config.yaml
model: "contrastive audio-text model"
dataset: "synthesized solo parts of chorales (CocoChorales)"
spec_augment: true
loss: "softmax"
encoder_norm_position: "post"
encoder_layers: 8
encoder_pooling: "mean"
text_encoder_activation: "gelu"
text_encoder_mlp_ratio: 4
text_encoder_parallel_block: false
weight_decay: 0.0
Rows from block 2 of the audio encoder, named by matrix and row number. Rows with one number belong to one attention dimension. Each number is 50 + 10 x the weight over its row's rms, rounded and kept within 0 to 99. All counts start at 0. After the name is the row's rms in percent of the matrix's.
# q: attention query, key and value (stacked) (encoder.blocks.2.attn.qkv.weight, 768x256, the q third), inputs 0-255
# k: attention query, key and value (stacked) (encoder.blocks.2.attn.qkv.weight, 768x256, the k third), inputs 0-255
q.103 101:58 37 38 35 43 58 36 53 54 55 49 51 50 55 49 61 55 56 49 29 48 54 40 52 57 59 61 63 41 35 50 57 24 41 39 44 38 63 52 52 54 51 65 43 35 64 35 65 23 34 47 47 52 27 47 34 54 45 59 61 39 42 40 79 41 48 44 46 48 56 62 41 52 57 42 24 48 36 54 59 57 53 30 39 51 59 48 43 56 51 60 46 68 40 58 63 55 64 59 39 46 32 39 56 33 67 51 47 57 33 55 45 45 58 53 54 45 37 32 57 32 57 40 55 56 47 42 52 55 52 42 46 28 38 65 46 53 65 46 50 47 60 44 45 53 34 64 50 50 43 46 42 43 62 66 67 59 58 40 43 35 45 56 60 40 46 49 42 37 52 55 45 63 47 48 35 49 54 50 44 35 35 60 33 39 49 56 49 53 43 52 56 48 39 28 56 50 51 43 51 50 57 51 42 46 40 54 52 43 51 38 70 48 61 54 50 48 37 36 55 52 57 74 41 35 52 48 39 55 33 65 48 47 37 30 71 52 43 42 51 36 63 41 63 44 48 40 51 55 44 53 37 44 54 45 42
k.103 100:37 43 34 51 43 51 57 35 47 50 49 58 43 63 45 67 34 50 57 48 50 59 62 47 61 50 26 44 57 54 40 40 37 57 66 50 47 46 42 56 38 52 53 42 45 51 47 59 58 33 67 42 52 48 38 68 62 54 69 33 57 36 32 55 48 73 74 46 42 51 55 56 32 48 51 43 54 57 52 44 44 50 46 56 59 37 57 64 52 49 36 53 49 51 44 60 48 62 71 58 33 66 36 54 57 36 55 45 55 36 46 69 52 41 41 24 60 45 54 42 52 61 79 56 50 49 52 51 74 53 43 48 54 42 60 60 52 52 51 37 46 60 63 45 60 50 53 56 42 58 75 54 54 51 43 79 62 38 49 61 56 39 72 56 48 39 66 56 73 48 57 42 62 49 45 37 55 64 38 49 37 59 56 45 52 38 61 59 56 48 46 40 48 68 45 49 43 36 58 32 50 45 43 36 56 54 59 47 61 69 55 44 42 53 58 36 56 51 45 50 44 47 34 32 49 54 41 68 60 59 48 60 51 33 44 53 43 43 46 40 46 40 52 49 43 54 52 56 49 52 59 55 59 75 57 54
q.104 101:54 50 68 47 54 49 42 44 27 52 55 53 59 43 56 63 44 47 54 45 57 44 59 65 34 47 43 61 46 54 59 58 48 34 55 38 21 47 55 49 44 62 35 58 29 58 50 48 54 46 55 37 41 38 62 52 45 52 52 47 51 65 62 57 53 50 65 53 66 48 56 60 42 53 40 43 54 64 49 52 38 47 55 66 48 55 46 38 58 46 42 59 58 48 59 33 45 36 63 38 40 54 31 47 48 56 47 50 70 37 51 55 49 64 50 67 40 34 61 46 39 50 47 48 31 15 47 30 31 58 43 51 34 42 68 49 34 29 62 40 33 41 57 50 63 51 32 41 52 56 47 50 47 41 50 55 37 70 45 51 60 38 56 38 43 38 48 47 58 57 54 57 27 37 58 54 46 56 45 37 31 53 65 52 55 51 56 55 50 44 41 35 48 52 40 44 60 47 55 47 62 69 32 36 46 56 54 35 36 59 48 63 41 51 65 59 39 55 28 37 61 39 46 53 45 68 57 40 47 36 54 32 59 49 42 42 51 64 43 44 47 53 49 36 42 36 34 49 50 49 41 56 46 49 47 39
k.104 092:39 58 53 42 55 52 56 46 48 58 62 43 36 55 55 60 50 44 58 55 52 50 56 58 42 55 40 44 68 54 50 46 47 56 62 51 51 45 48 66 40 49 50 50 59 43 61 46 62 61 49 66 48 53 48 47 35 41 56 66 45 43 56 28 71 42 46 48 45 37 68 47 45 59 51 65 58 55 46 57 41 49 56 60 54 38 50 40 54 53 41 51 42 54 35 40 27 69 49 37 67 44 36 35 34 63 48 54 43 49 42 72 41 41 35 34 44 42 51 63 49 46 35 46 53 33 47 45 32 42 54 51 64 55 42 43 46 50 50 58 53 48 38 44 59 56 45 57 58 65 51 58 55 46 51 49 43 18 27 36 18 51 74 45 52 29 52 64 62 49 45 52 56 52 32 45 58 55 50 64 63 42 41 39 54 36 47 33 55 52 35 26 55 45 48 52 45 40 52 56 52 36 46 53 48 55 42 47 40 52 50 42 40 41 65 35 43 26 40 47 52 44 53 40 70 47 55 40 61 67 65 48 49 29 55 59 40 46 64 31 63 48 53 53 48 41 41 67 51 68 61 47 51 52 48 40
q.105 107:52 26 59 63 53 57 53 45 40 39 37 81 45 53 46 39 63 59 55 53 44 49 47 42 61 19 62 62 64 46 38 46 48 45 49 48 52 69 60 49 31 56 44 50 56 40 60 46 30 51 58 48 52 41 57 54 46 65 29 49 56 42 61 63 56 60 39 55 45 57 33 33 62 66 63 23 60 51 46 49 58 57 44 55 63 47 53 53 57 42 58 40 41 48 49 32 54 50 52 40 50 47 38 52 50 61 42 51 49 42 45 43 46 58 45 40 53 50 47 63 49 49 35 51 43 69 48 47 28 59 44 58 38 14 54 40 59 54 44 56 46 49 58 48 43 60 37 77 64 50 47 46 41 54 45 21 61 50 57 43 75 46 66 36 60 59 52 64 47 67 66 53 45 55 63 51 55 54 60 43 40 43 49 48 53 62 45 42 53 44 42 34 55 31 54 46 40 52 41 58 50 49 49 46 34 48 43 41 55 57 47 52 48 57 50 49 75 51 52 45 54 49 70 54 48 48 56 48 51 54 49 40 38 51 53 59 46 45 56 49 66 56 47 46 53 57 45 44 27 37 43 40 49 48 52 80
k.105 105:82 46 44 40 39 51 39 41 61 52 72 54 65 37 49 57 52 49 55 60 57 57 37 67 51 46 44 43 47 44 45 45 50 43 63 52 58 35 69 41 46 41 35 59 52 44 63 36 53 28 54 78 49 42 38 51 70 40 44 74 42 47 45 58 42 43 54 64 36 50 58 46 46 50 51 56 56 45 49 58 53 53 59 58 36 41 52 54 54 63 61 46 51 47 50 45 45 49 64 55 68 46 56 58 42 71 45 41 45 59 62 62 65 49 46 48 56 55 69 45 31 65 54 63 45 65 46 60 69 48 64 42 55 39 50 37 47 56 52 49 44 62 46 60 52 52 65 67 53 40 48 29 55 45 41 62 54 57 49 59 33 42 67 65 44 47 51 57 52 43 37 45 47 62 50 48 59 45 47 49 36 54 41 48 67 47 45 47 53 48 49 45 62 55 43 32 47 57 51 47 52 51 53 30 60 44 53 62 55 44 47 51 47 49 61 59 49 59 47 28 51 40 44 46 79 49 59 67 57 56 47 55 45 37 25 35 51 22 39 27 44 67 52 33 43 55 58 40 58 39 50 45 61 63 59 62
q.106 106:51 36 33 61 40 42 49 59 62 41 49 37 55 50 48 36 29 48 66 44 41 41 55 39 38 55 46 43 46 52 66 50 51 64 52 56 50 58 44 52 44 41 54 57 59 36 55 45 42 61 45 50 70 45 29 53 47 38 61 45 46 62 50 56 42 37 43 37 30 58 42 57 42 32 54 39 54 43 32 59 59 31 30 52 66 60 46 42 51 46 59 57 51 44 52 57 52 66 53 43 38 58 54 41 45 54 53 48 43 49 76 44 57 58 59 44 29 57 39 56 39 54 39 82 69 55 51 57 51 61 47 53 40 48 46 62 38 53 65 37 51 40 46 49 51 44 42 16 48 50 66 65 60 55 51 45 69 79 49 44 47 51 54 54 38 41 56 51 43 50 48 36 40 58 58 58 40 42 48 38 34 45 28 59 55 51 59 53 47 47 48 51 52 41 43 53 52 60 41 47 62 64 61 46 62 43 53 49 60 58 68 57 56 48 40 68 39 64 52 56 63 51 65 60 52 46 57 51 42 31 62 43 48 47 58 48 39 47 59 61 35 40 48 63 67 47 53 54 29 60 70 38 57 50 62 41
k.106 106:64 28 43 50 58 59 52 41 33 59 42 46 62 52 69 41 47 49 58 32 48 51 23 39 54 35 43 52 44 38 61 51 64 56 64 63 53 63 25 46 51 52 44 67 57 54 53 61 54 50 59 41 59 62 66 56 57 67 50 55 49 42 50 37 48 51 55 41 47 64 66 48 35 40 44 33 39 67 46 13 56 43 57 60 42 65 65 42 45 52 47 52 46 43 45 44 57 52 62 54 37 59 54 51 45 52 42 45 56 61 50 53 41 31 63 57 43 44 59 67 52 47 37 48 40 45 30 71 41 54 42 60 50 58 37 49 59 66 46 57 52 54 51 47 59 50 55 50 47 55 42 56 39 54 54 71 48 55 57 63 41 42 31 55 39 34 41 48 45 56 48 46 56 45 42 49 56 51 43 50 46 41 59 53 59 48 52 42 54 54 47 40 64 34 46 57 47 44 46 34 51 34 39 54 46 37 56 58 70 66 55 52 46 46 53 56 90 46 54 52 46 52 52 47 62 51 53 40 34 51 63 59 56 42 45 43 58 37 32 52 61 63 66 64 44 46 40 26 52 38 47 52 35 67 64 50
q.107 109:41 54 54 41 49 40 52 56 37 40 45 46 55 40 49 53 49 40 65 52 55 52 58 47 37 49 51 41 32 56 48 48 46 44 43 53 41 49 54 31 51 47 50 59 52 51 41 40 50 37 37 54 59 65 43 59 54 49 55 72 29 60 42 53 45 47 67 42 47 62 59 49 37 67 56 51 66 25 61 45 35 45 46 44 51 51 32 63 60 53 51 53 59 74 35 39 46 43 67 46 30 28 42 54 51 53 46 38 38 55 47 47 53 38 49 64 48 35 44 48 74 49 54 76 44 68 49 50 27 45 60 45 47 47 50 44 70 54 71 49 54 47 50 56 75 41 43 43 55 63 52 33 44 61 44 42 53 47 54 44 60 46 49 47 57 45 54 38 63 57 46 59 44 48 43 66 48 48 45 34 40 40 55 52 31 41 50 35 42 45 42 51 45 48 44 69 47 61 48 42 42 51 46 34 54 58 36 38 38 28 53 55 57 52 53 83 49 45 46 52 60 47 40 59 54 49 41 54 62 46 53 64 66 51 20 58 59 59 54 53 60 43 53 54 71 45 37 46 48 47 46 34 68 73 49 47
k.107 111:49 47 38 43 36 56 31 42 60 54 51 37 55 51 42 51 52 38 58 52 53 55 54 40 31 53 42 36 40 46 52 49 39 50 74 58 46 36 46 68 55 34 48 33 49 36 58 71 60 36 35 30 62 45 45 39 75 61 59 46 55 43 59 66 34 53 61 43 66 32 56 64 46 42 44 48 64 46 57 51 46 50 47 40 54 56 50 45 56 70 50 29 54 39 38 40 47 48 49 51 51 58 40 63 57 35 52 52 38 38 46 53 51 37 58 63 46 48 53 44 51 56 50 49 58 56 45 44 49 27 61 73 54 59 43 52 72 35 53 35 34 39 54 56 44 43 52 41 55 48 64 60 27 55 31 60 61 54 50 46 57 42 51 49 59 50 59 34 47 65 52 50 59 53 53 43 41 70 50 48 61 42 61 42 57 36 37 55 68 72 53 23 52 56 45 55 63 45 64 63 56 44 42 46 46 53 40 49 34 70 47 49 37 46 48 52 58 44 43 48 39 45 49 68 47 50 56 45 33 43 63 42 48 58 42 64 48 63 42 64 35 54 43 59 40 41 51 45 45 60 53 54 70 53 29 48
q.108 100:32 46 57 30 25 68 43 27 44 56 51 54 59 56 40 51 50 53 54 31 32 52 61 53 43 58 54 61 70 51 51 37 49 51 40 57 32 53 54 30 41 51 66 55 43 29 43 55 43 42 38 40 43 44 57 55 55 39 41 61 51 52 63 41 69 48 43 53 47 58 57 63 69 55 57 53 48 42 48 64 58 32 38 36 34 46 40 41 45 60 51 38 58 54 49 46 40 46 48 62 42 39 62 46 46 57 60 39 36 40 49 63 27 51 40 54 57 51 36 35 40 43 20 82 45 42 59 54 43 62 47 51 37 56 47 47 57 40 46 50 53 39 64 50 58 57 39 51 43 51 59 70 41 60 47 57 55 48 73 54 62 35 50 46 39 39 55 52 48 52 56 61 50 40 47 49 55 33 45 34 67 47 37 57 38 49 45 45 55 58 56 59 52 52 51 52 67 44 51 46 61 60 57 33 48 47 44 45 43 55 68 58 48 59 43 35 53 52 40 62 46 50 39 53 58 49 43 32 50 55 46 64 39 51 42 52 32 41 29 73 51 46 69 55 53 38 39 39 48 41 55 44 34 40 55 43
k.108 100:30 62 27 52 28 58 50 50 54 63 49 73 56 55 52 61 57 56 51 37 63 45 61 56 38 30 37 39 50 68 30 34 78 62 63 52 46 24 48 56 55 43 34 48 44 34 45 46 61 48 45 63 53 53 54 57 50 51 37 28 52 53 41 38 52 41 60 63 61 41 67 49 57 55 58 67 37 61 54 47 23 29 46 46 46 42 45 58 53 62 28 56 44 32 41 72 61 44 64 46 56 45 67 53 55 46 64 58 64 36 66 42 54 33 43 47 55 54 40 33 53 41 32 51 56 65 29 57 63 39 43 57 48 53 46 59 43 37 54 37 35 47 42 41 56 39 51 43 60 39 42 33 48 53 51 60 50 32 41 48 44 46 38 48 41 58 43 43 55 58 61 51 32 42 38 60 52 52 48 54 48 45 64 41 63 65 61 51 57 58 48 44 55 51 45 41 49 58 52 48 44 45 60 58 53 47 56 44 55 68 48 44 44 55 50 49 51 35 47 45 45 33 50 48 57 48 52 52 62 77 52 56 67 53 53 45 55 58 45 47 51 55 61 33 35 59 41 48 52 53 47 52 57 46 52 43
q.109 107:48 56 54 54 51 44 40 30 56 57 41 27 55 50 49 46 54 40 52 42 47 64 59 22 49 50 53 36 39 42 47 40 50 54 45 53 51 54 65 53 68 59 61 53 33 37 42 73 36 61 62 38 61 67 44 54 39 47 81 55 54 29 56 51 37 51 67 58 35 51 49 55 37 56 53 35 61 44 44 39 52 47 55 32 57 60 39 40 42 62 61 49 54 54 45 63 51 63 30 59 61 55 54 62 70 36 55 54 74 46 41 44 48 48 57 44 70 39 60 55 50 53 46 57 41 62 43 40 47 57 68 33 50 57 58 31 41 57 63 47 51 39 47 53 38 50 58 55 51 41 56 59 55 28 54 52 59 72 45 32 43 50 56 50 58 36 58 38 55 61 62 58 49 50 59 58 44 56 50 58 43 57 47 55 50 51 64 47 60 39 57 29 48 50 36 54 51 47 52 35 55 39 33 52 46 45 37 50 59 46 53 54 45 43 75 55 53 48 43 33 56 67 59 49 56 45 54 48 38 46 57 50 23 32 43 66 60 52 57 63 56 46 46 41 56 57 57 51 45 75 61 44 61 54 57 53
k.109 106:52 56 48 47 59 40 40 56 33 59 51 47 62 44 53 53 51 55 51 43 60 52 48 56 50 49 51 32 37 43 56 43 50 57 29 35 40 57 42 68 53 56 57 52 56 40 50 51 49 58 58 60 43 46 47 60 62 34 55 53 52 59 71 37 46 41 45 61 53 47 54 51 36 53 45 54 52 44 52 56 54 55 49 53 44 45 58 59 24 60 38 46 49 47 46 50 59 44 57 49 57 51 32 40 39 63 48 56 51 39 49 55 54 32 41 35 64 53 62 54 64 51 37 53 62 30 62 49 54 48 35 49 20 53 41 54 50 67 62 43 55 52 57 65 50 41 51 53 43 62 39 49 56 48 60 65 30 55 55 71 48 37 51 66 78 54 44 49 43 55 47 51 64 54 58 44 54 39 45 35 26 65 56 38 41 46 40 52 70 72 40 62 47 53 41 49 28 33 45 51 54 32 59 42 36 46 42 50 59 69 60 53 79 59 58 62 57 36 64 57 36 41 56 70 56 43 56 28 48 59 48 51 58 46 68 65 30 48 42 46 42 51 57 49 42 50 59 65 47 49 41 70 53 56 44 67
q.110 100:39 40 58 54 38 77 56 48 56 52 59 49 69 46 66 51 52 49 51 55 55 39 50 40 54 67 37 49 66 20 58 39 49 62 55 43 50 56 47 65 48 37 51 44 31 65 35 65 40 71 51 50 59 56 50 33 41 46 50 34 58 56 51 65 60 48 56 45 61 41 51 56 54 64 62 48 45 53 31 55 43 45 49 39 49 54 54 51 52 55 50 50 47 53 43 58 58 58 38 49 51 50 72 51 48 49 49 53 59 33 46 55 55 56 38 76 61 43 46 39 52 51 39 30 52 48 48 54 52 58 61 43 47 41 45 54 50 52 54 59 59 50 54 44 55 41 60 47 55 45 51 44 33 63 60 54 27 31 55 55 38 58 48 49 64 49 55 44 44 51 54 40 45 29 32 66 58 56 55 36 58 49 46 59 46 52 42 57 62 49 65 79 33 55 28 42 51 43 49 47 55 60 35 34 54 56 51 58 48 54 46 47 32 60 58 69 64 54 53 36 48 37 41 54 66 48 47 25 35 46 40 53 65 45 44 55 53 71 29 41 63 60 33 64 55 63 48 35 52 48 64 64 37 61 54 53
k.110 109:60 56 57 68 52 68 54 28 61 49 53 58 49 61 40 53 38 29 65 31 61 49 57 53 50 72 37 47 49 63 62 61 49 51 45 51 55 37 54 60 34 21 73 51 62 32 29 34 47 37 43 59 49 38 40 41 57 60 53 39 54 62 39 46 33 61 41 52 62 54 43 39 48 62 59 57 65 63 45 52 52 52 49 50 31 46 48 53 49 55 41 36 59 49 56 64 40 59 61 56 51 43 42 50 44 64 51 35 52 39 35 48 53 51 58 51 36 36 39 49 41 44 57 53 62 40 49 59 56 59 49 49 57 49 46 40 68 50 48 37 63 56 53 43 42 43 58 38 44 45 45 66 45 59 32 73 55 61 38 36 39 29 56 42 46 45 61 50 60 45 37 55 47 62 63 52 63 20 43 53 49 25 52 57 51 51 57 48 52 51 62 55 49 43 45 49 52 46 43 38 54 49 52 51 44 57 45 41 65 26 55 52 48 66 55 53 51 60 56 47 34 59 53 61 38 53 64 42 45 42 50 53 69 38 61 66 52 58 47 57 57 76 68 32 61 47 50 49 50 41 56 55 54 57 50 50
q.111 102:39 42 49 63 37 58 38 54 62 48 51 42 63 37 60 51 47 48 65 45 67 42 32 44 50 45 64 62 59 48 55 48 46 48 53 53 56 34 40 40 68 44 65 56 49 48 57 54 67 49 59 39 57 48 40 49 50 53 45 47 43 47 44 35 65 57 48 49 37 49 58 52 42 42 46 48 66 43 48 42 59 60 60 55 64 36 53 62 55 53 45 34 54 65 53 57 43 53 53 28 45 56 62 54 44 77 43 48 51 58 60 45 34 50 65 35 60 68 47 37 50 52 45 42 62 48 39 68 49 42 66 50 63 71 50 72 33 63 42 56 67 55 46 50 55 51 64 53 64 60 62 38 45 50 34 62 34 44 38 67 56 23 59 41 46 49 61 54 48 39 57 69 51 44 50 63 64 47 60 56 41 41 41 58 55 60 62 70 48 49 46 61 62 45 58 44 43 60 36 45 57 34 47 42 48 37 49 58 51 36 40 42 61 75 43 46 50 61 35 41 63 67 37 57 61 62 53 59 44 40 54 48 37 48 65 50 39 61 42 48 56 53 44 67 65 44 66 57 58 47 46 53 58 52 72 69
k.111 101:54 28 48 46 43 51 48 61 46 65 66 44 66 67 50 42 37 69 54 53 38 65 31 55 61 76 60 41 32 36 62 64 39 55 47 59 43 48 36 61 33 43 43 48 48 55 46 41 48 59 51 55 45 55 43 60 66 32 55 51 58 52 66 37 54 58 46 57 75 51 60 32 42 39 49 53 44 50 31 51 47 49 84 56 42 53 48 45 46 62 51 51 35 49 64 48 55 64 66 48 34 51 53 45 46 48 38 27 51 55 43 37 38 59 79 52 38 65 41 40 57 70 58 43 44 50 46 42 54 55 51 37 31 46 42 38 56 44 67 47 57 47 43 25 60 50 66 38 48 58 46 44 55 56 52 42 59 49 48 46 57 59 43 63 70 54 42 63 54 44 41 51 41 49 58 53 68 44 46 50 51 46 55 51 38 42 50 42 42 38 36 52 31 61 65 59 66 56 61 33 55 39 55 57 46 47 33 49 53 50 60 52 48 35 53 42 57 46 49 71 36 43 58 46 58 54 54 30 52 54 51 49 44 48 48 60 38 55 54 54 57 43 45 45 51 61 55 52 25 60 55 57 47 45 50 51
q.112 097:65 47 48 56 57 37 50 61 39 67 35 66 49 62 49 41 54 64 60 54 46 39 60 36 55 49 65 54 52 33 44 64 57 40 32 48 50 62 60 51 53 29 52 43 68 66 63 41 42 53 48 40 41 65 36 43 47 34 44 48 48 57 47 58 56 47 62 56 55 36 70 39 71 38 44 56 50 42 58 69 48 62 49 57 56 45 48 37 36 57 36 55 44 50 51 44 46 57 56 51 37 50 42 47 60 53 43 75 59 48 43 51 59 47 38 72 71 51 57 46 62 57 40 49 59 63 47 44 50 57 61 37 68 44 54 54 49 58 61 37 59 47 54 26 28 54 33 52 53 53 45 47 64 61 49 47 62 59 32 23 39 59 52 40 49 46 39 51 32 40 48 45 43 47 64 55 57 51 60 52 38 54 61 50 42 44 47 53 53 51 41 43 50 47 53 59 49 76 60 59 39 52 50 49 34 55 45 65 64 43 57 26 43 57 55 46 45 62 60 47 43 41 24 54 44 59 38 52 51 57 48 40 55 48 64 68 61 36 52 64 57 58 57 55 63 54 56 44 83 48 44 47 48 60 54 55
k.112 102:68 46 57 49 45 59 36 61 68 54 34 49 39 60 50 62 34 55 43 65 51 68 42 44 50 53 46 54 70 39 52 36 49 48 46 40 44 52 68 41 40 42 42 41 64 64 36 43 43 40 51 47 53 45 53 54 48 35 77 45 62 56 56 47 54 57 58 67 46 62 46 60 51 60 66 41 53 48 54 56 49 50 44 41 68 51 48 53 44 46 62 47 47 63 47 63 60 58 44 34 69 25 41 65 35 57 55 57 32 37 52 37 34 61 47 45 55 26 55 45 56 47 56 49 57 53 64 54 33 52 62 38 37 35 56 49 63 54 49 29 50 45 68 33 57 33 63 68 68 55 48 36 61 36 52 77 42 53 50 44 73 46 50 34 38 70 52 44 50 53 65 51 52 52 55 50 59 44 57 46 42 43 47 59 41 56 65 45 39 53 44 47 39 45 45 46 37 51 49 52 51 48 65 29 51 36 39 55 36 52 46 63 50 56 40 58 60 53 43 35 51 44 51 56 43 55 38 32 56 46 51 47 55 49 58 63 37 57 52 33 46 46 54 31 54 62 50 42 40 45 60 45 53 30 41 36
q.113 102:52 53 44 46 48 49 49 56 44 60 60 40 51 62 57 55 49 65 49 65 45 50 44 45 65 45 45 30 57 61 46 35 32 52 64 51 49 44 50 20 44 44 44 45 55 49 30 52 43 59 48 46 33 39 50 61 51 57 59 47 52 32 43 55 48 51 41 49 49 60 55 58 39 60 65 46 62 39 47 57 54 53 62 51 50 39 41 39 40 47 46 59 69 36 48 54 49 59 61 57 37 55 62 36 45 60 46 52 62 57 37 36 35 60 43 56 50 56 34 57 55 46 42 52 46 27 60 38 55 42 46 33 41 49 44 58 50 59 47 29 54 37 57 57 63 40 41 78 42 51 29 23 31 62 55 50 60 54 35 53 27 43 45 41 49 55 50 77 49 65 41 42 53 53 42 58 68 59 55 38 48 67 53 48 49 53 58 32 47 46 30 42 33 51 53 45 22 49 47 42 63 43 56 47 54 70 56 40 52 41 47 64 41 57 68 46 54 54 50 38 44 50 69 52 70 45 59 51 53 54 57 56 42 58 60 44 47 47 61 44 47 48 41 47 41 30 45 56 49 49 50 28 59 64 73 47
k.113 105:62 51 50 53 46 49 53 43 49 47 41 35 57 39 52 51 42 46 45 59 50 33 62 53 60 63 50 45 39 34 57 42 38 49 44 60 47 33 74 80 59 70 50 44 44 55 55 44 48 57 49 47 46 58 51 59 56 55 51 41 34 57 58 50 33 51 43 38 54 50 56 48 31 43 57 50 43 38 49 54 39 48 62 51 47 58 54 56 49 48 40 39 70 49 53 59 57 45 37 56 54 60 57 49 53 36 67 45 75 43 41 54 48 53 50 60 54 61 49 58 55 64 58 63 48 54 53 45 57 57 41 28 64 53 49 48 41 44 80 52 38 49 54 38 27 62 57 41 41 44 41 43 56 52 48 21 44 53 25 55 51 47 32 54 46 51 52 42 53 46 42 34 45 69 45 49 45 67 45 43 57 81 34 58 59 58 48 58 63 49 45 51 48 50 64 37 38 26 43 74 52 49 57 30 62 38 55 59 56 56 59 31 40 68 53 36 60 49 46 42 40 58 39 31 64 50 56 49 46 43 45 47 46 43 42 52 40 56 51 54 55 52 48 52 57 37 34 39 53 37 69 52 54 41 74 44
q.114 099:61 52 32 39 34 47 53 52 57 52 63 57 27 48 53 52 44 41 55 59 40 62 44 42 52 26 55 68 39 62 50 49 61 53 57 53 45 50 52 38 46 48 45 44 46 66 47 54 54 36 46 35 51 40 53 29 53 66 51 66 65 63 62 38 39 29 65 61 38 26 49 62 49 40 42 42 62 52 42 60 53 50 47 66 40 46 63 52 57 56 43 59 54 40 52 64 46 68 44 55 36 50 36 46 75 62 58 40 43 39 54 63 57 49 41 60 52 47 67 51 53 46 37 33 59 70 40 38 44 49 58 52 56 49 53 35 61 34 50 41 32 53 41 58 46 42 34 29 55 38 43 42 50 42 51 47 44 36 48 53 45 58 35 51 38 53 50 40 47 42 52 44 41 62 47 49 51 40 61 45 50 47 49 56 54 48 32 35 37 58 40 55 38 45 59 59 67 50 30 34 44 45 47 34 68 53 57 49 63 56 60 45 74 47 55 33 53 55 49 56 39 64 55 60 60 43 20 53 40 64 53 60 41 51 53 52 34 55 59 46 59 29 48 64 55 71 44 50 55 53 43 48 40 52 44 39
k.114 102:55 66 54 55 49 34 45 38 42 66 39 59 32 42 59 73 54 67 53 43 61 49 47 36 28 39 37 62 54 52 46 51 62 34 58 43 55 49 70 40 46 49 54 61 54 54 44 52 44 24 51 47 67 48 39 57 57 58 59 66 42 73 46 24 62 55 44 44 55 47 55 30 68 38 49 44 55 49 55 40 52 67 42 56 57 45 53 47 48 59 51 51 48 49 56 53 52 64 40 47 30 48 52 55 49 42 29 50 48 56 52 74 48 52 50 52 59 48 54 48 30 63 55 44 42 48 44 37 62 60 60 58 67 46 42 43 70 54 59 73 59 41 44 60 32 48 59 35 42 60 71 67 45 49 45 48 72 77 39 58 52 58 42 67 29 55 42 58 55 46 64 42 56 45 34 49 55 47 66 40 57 44 56 55 45 43 62 40 50 41 46 65 60 54 56 62 38 59 59 45 47 37 39 55 41 51 49 50 51 41 57 52 48 57 64 58 34 51 45 61 49 56 50 44 52 48 72 47 43 46 50 36 45 52 51 45 79 46 59 58 44 42 49 64 43 31 48 45 41 54 45 48 51 59 63 50
q.115 094:51 65 32 69 52 42 68 50 46 52 40 47 55 41 63 49 47 51 53 41 53 54 55 51 46 62 55 37 47 62 35 56 58 42 51 56 51 45 38 58 81 55 40 46 40 55 61 53 61 48 53 54 65 71 47 54 50 56 33 66 34 45 78 46 67 48 35 48 57 60 47 65 47 42 44 56 51 43 49 51 55 48 64 57 49 26 53 58 46 58 46 61 43 51 48 40 48 21 48 46 58 50 55 73 53 44 42 44 40 54 55 57 62 46 58 53 64 46 44 49 49 28 34 53 53 50 55 63 57 50 37 48 44 68 42 64 69 35 49 46 42 67 52 34 41 47 62 61 56 38 44 52 44 53 56 58 60 55 58 38 40 49 44 65 68 43 53 47 46 56 54 75 42 42 51 34 50 46 71 47 60 56 43 42 41 62 54 28 52 63 57 36 59 42 42 68 60 44 35 48 45 52 42 38 56 68 58 48 39 39 40 37 54 31 62 50 34 44 43 60 67 46 54 37 55 48 42 27 49 43 55 55 48 44 50 34 56 60 47 64 47 34 58 49 62 37 53 60 54 46 48 34 58 53 35 61
k.115 107:68 50 43 56 48 64 40 65 39 56 50 54 57 58 55 64 25 51 44 68 47 47 36 55 47 39 52 40 36 56 56 52 59 47 62 54 66 51 43 48 62 28 67 41 56 53 46 39 60 46 35 71 53 38 43 47 54 64 40 50 41 67 47 53 66 42 56 39 54 40 61 42 64 53 66 47 45 55 57 48 54 43 69 65 64 52 48 40 45 43 50 51 37 40 50 37 70 44 50 66 49 57 46 79 44 66 59 58 37 49 52 36 55 40 32 50 47 60 49 58 52 38 68 23 55 38 56 52 63 44 57 39 52 53 63 51 38 57 51 56 55 34 45 52 51 39 29 53 27 37 48 53 64 55 48 52 54 76 44 60 50 48 41 46 52 58 44 53 66 53 51 31 50 43 67 33 35 61 34 54 60 32 47 50 69 67 49 53 43 38 40 57 54 38 43 47 61 58 60 51 60 58 46 48 47 41 35 55 43 59 42 50 40 52 39 58 33 28 45 48 57 69 66 42 56 59 38 55 40 55 61 48 51 53 56 54 38 41 47 51 64 62 56 55 60 54 54 41 43 51 57 48 57 59 41 44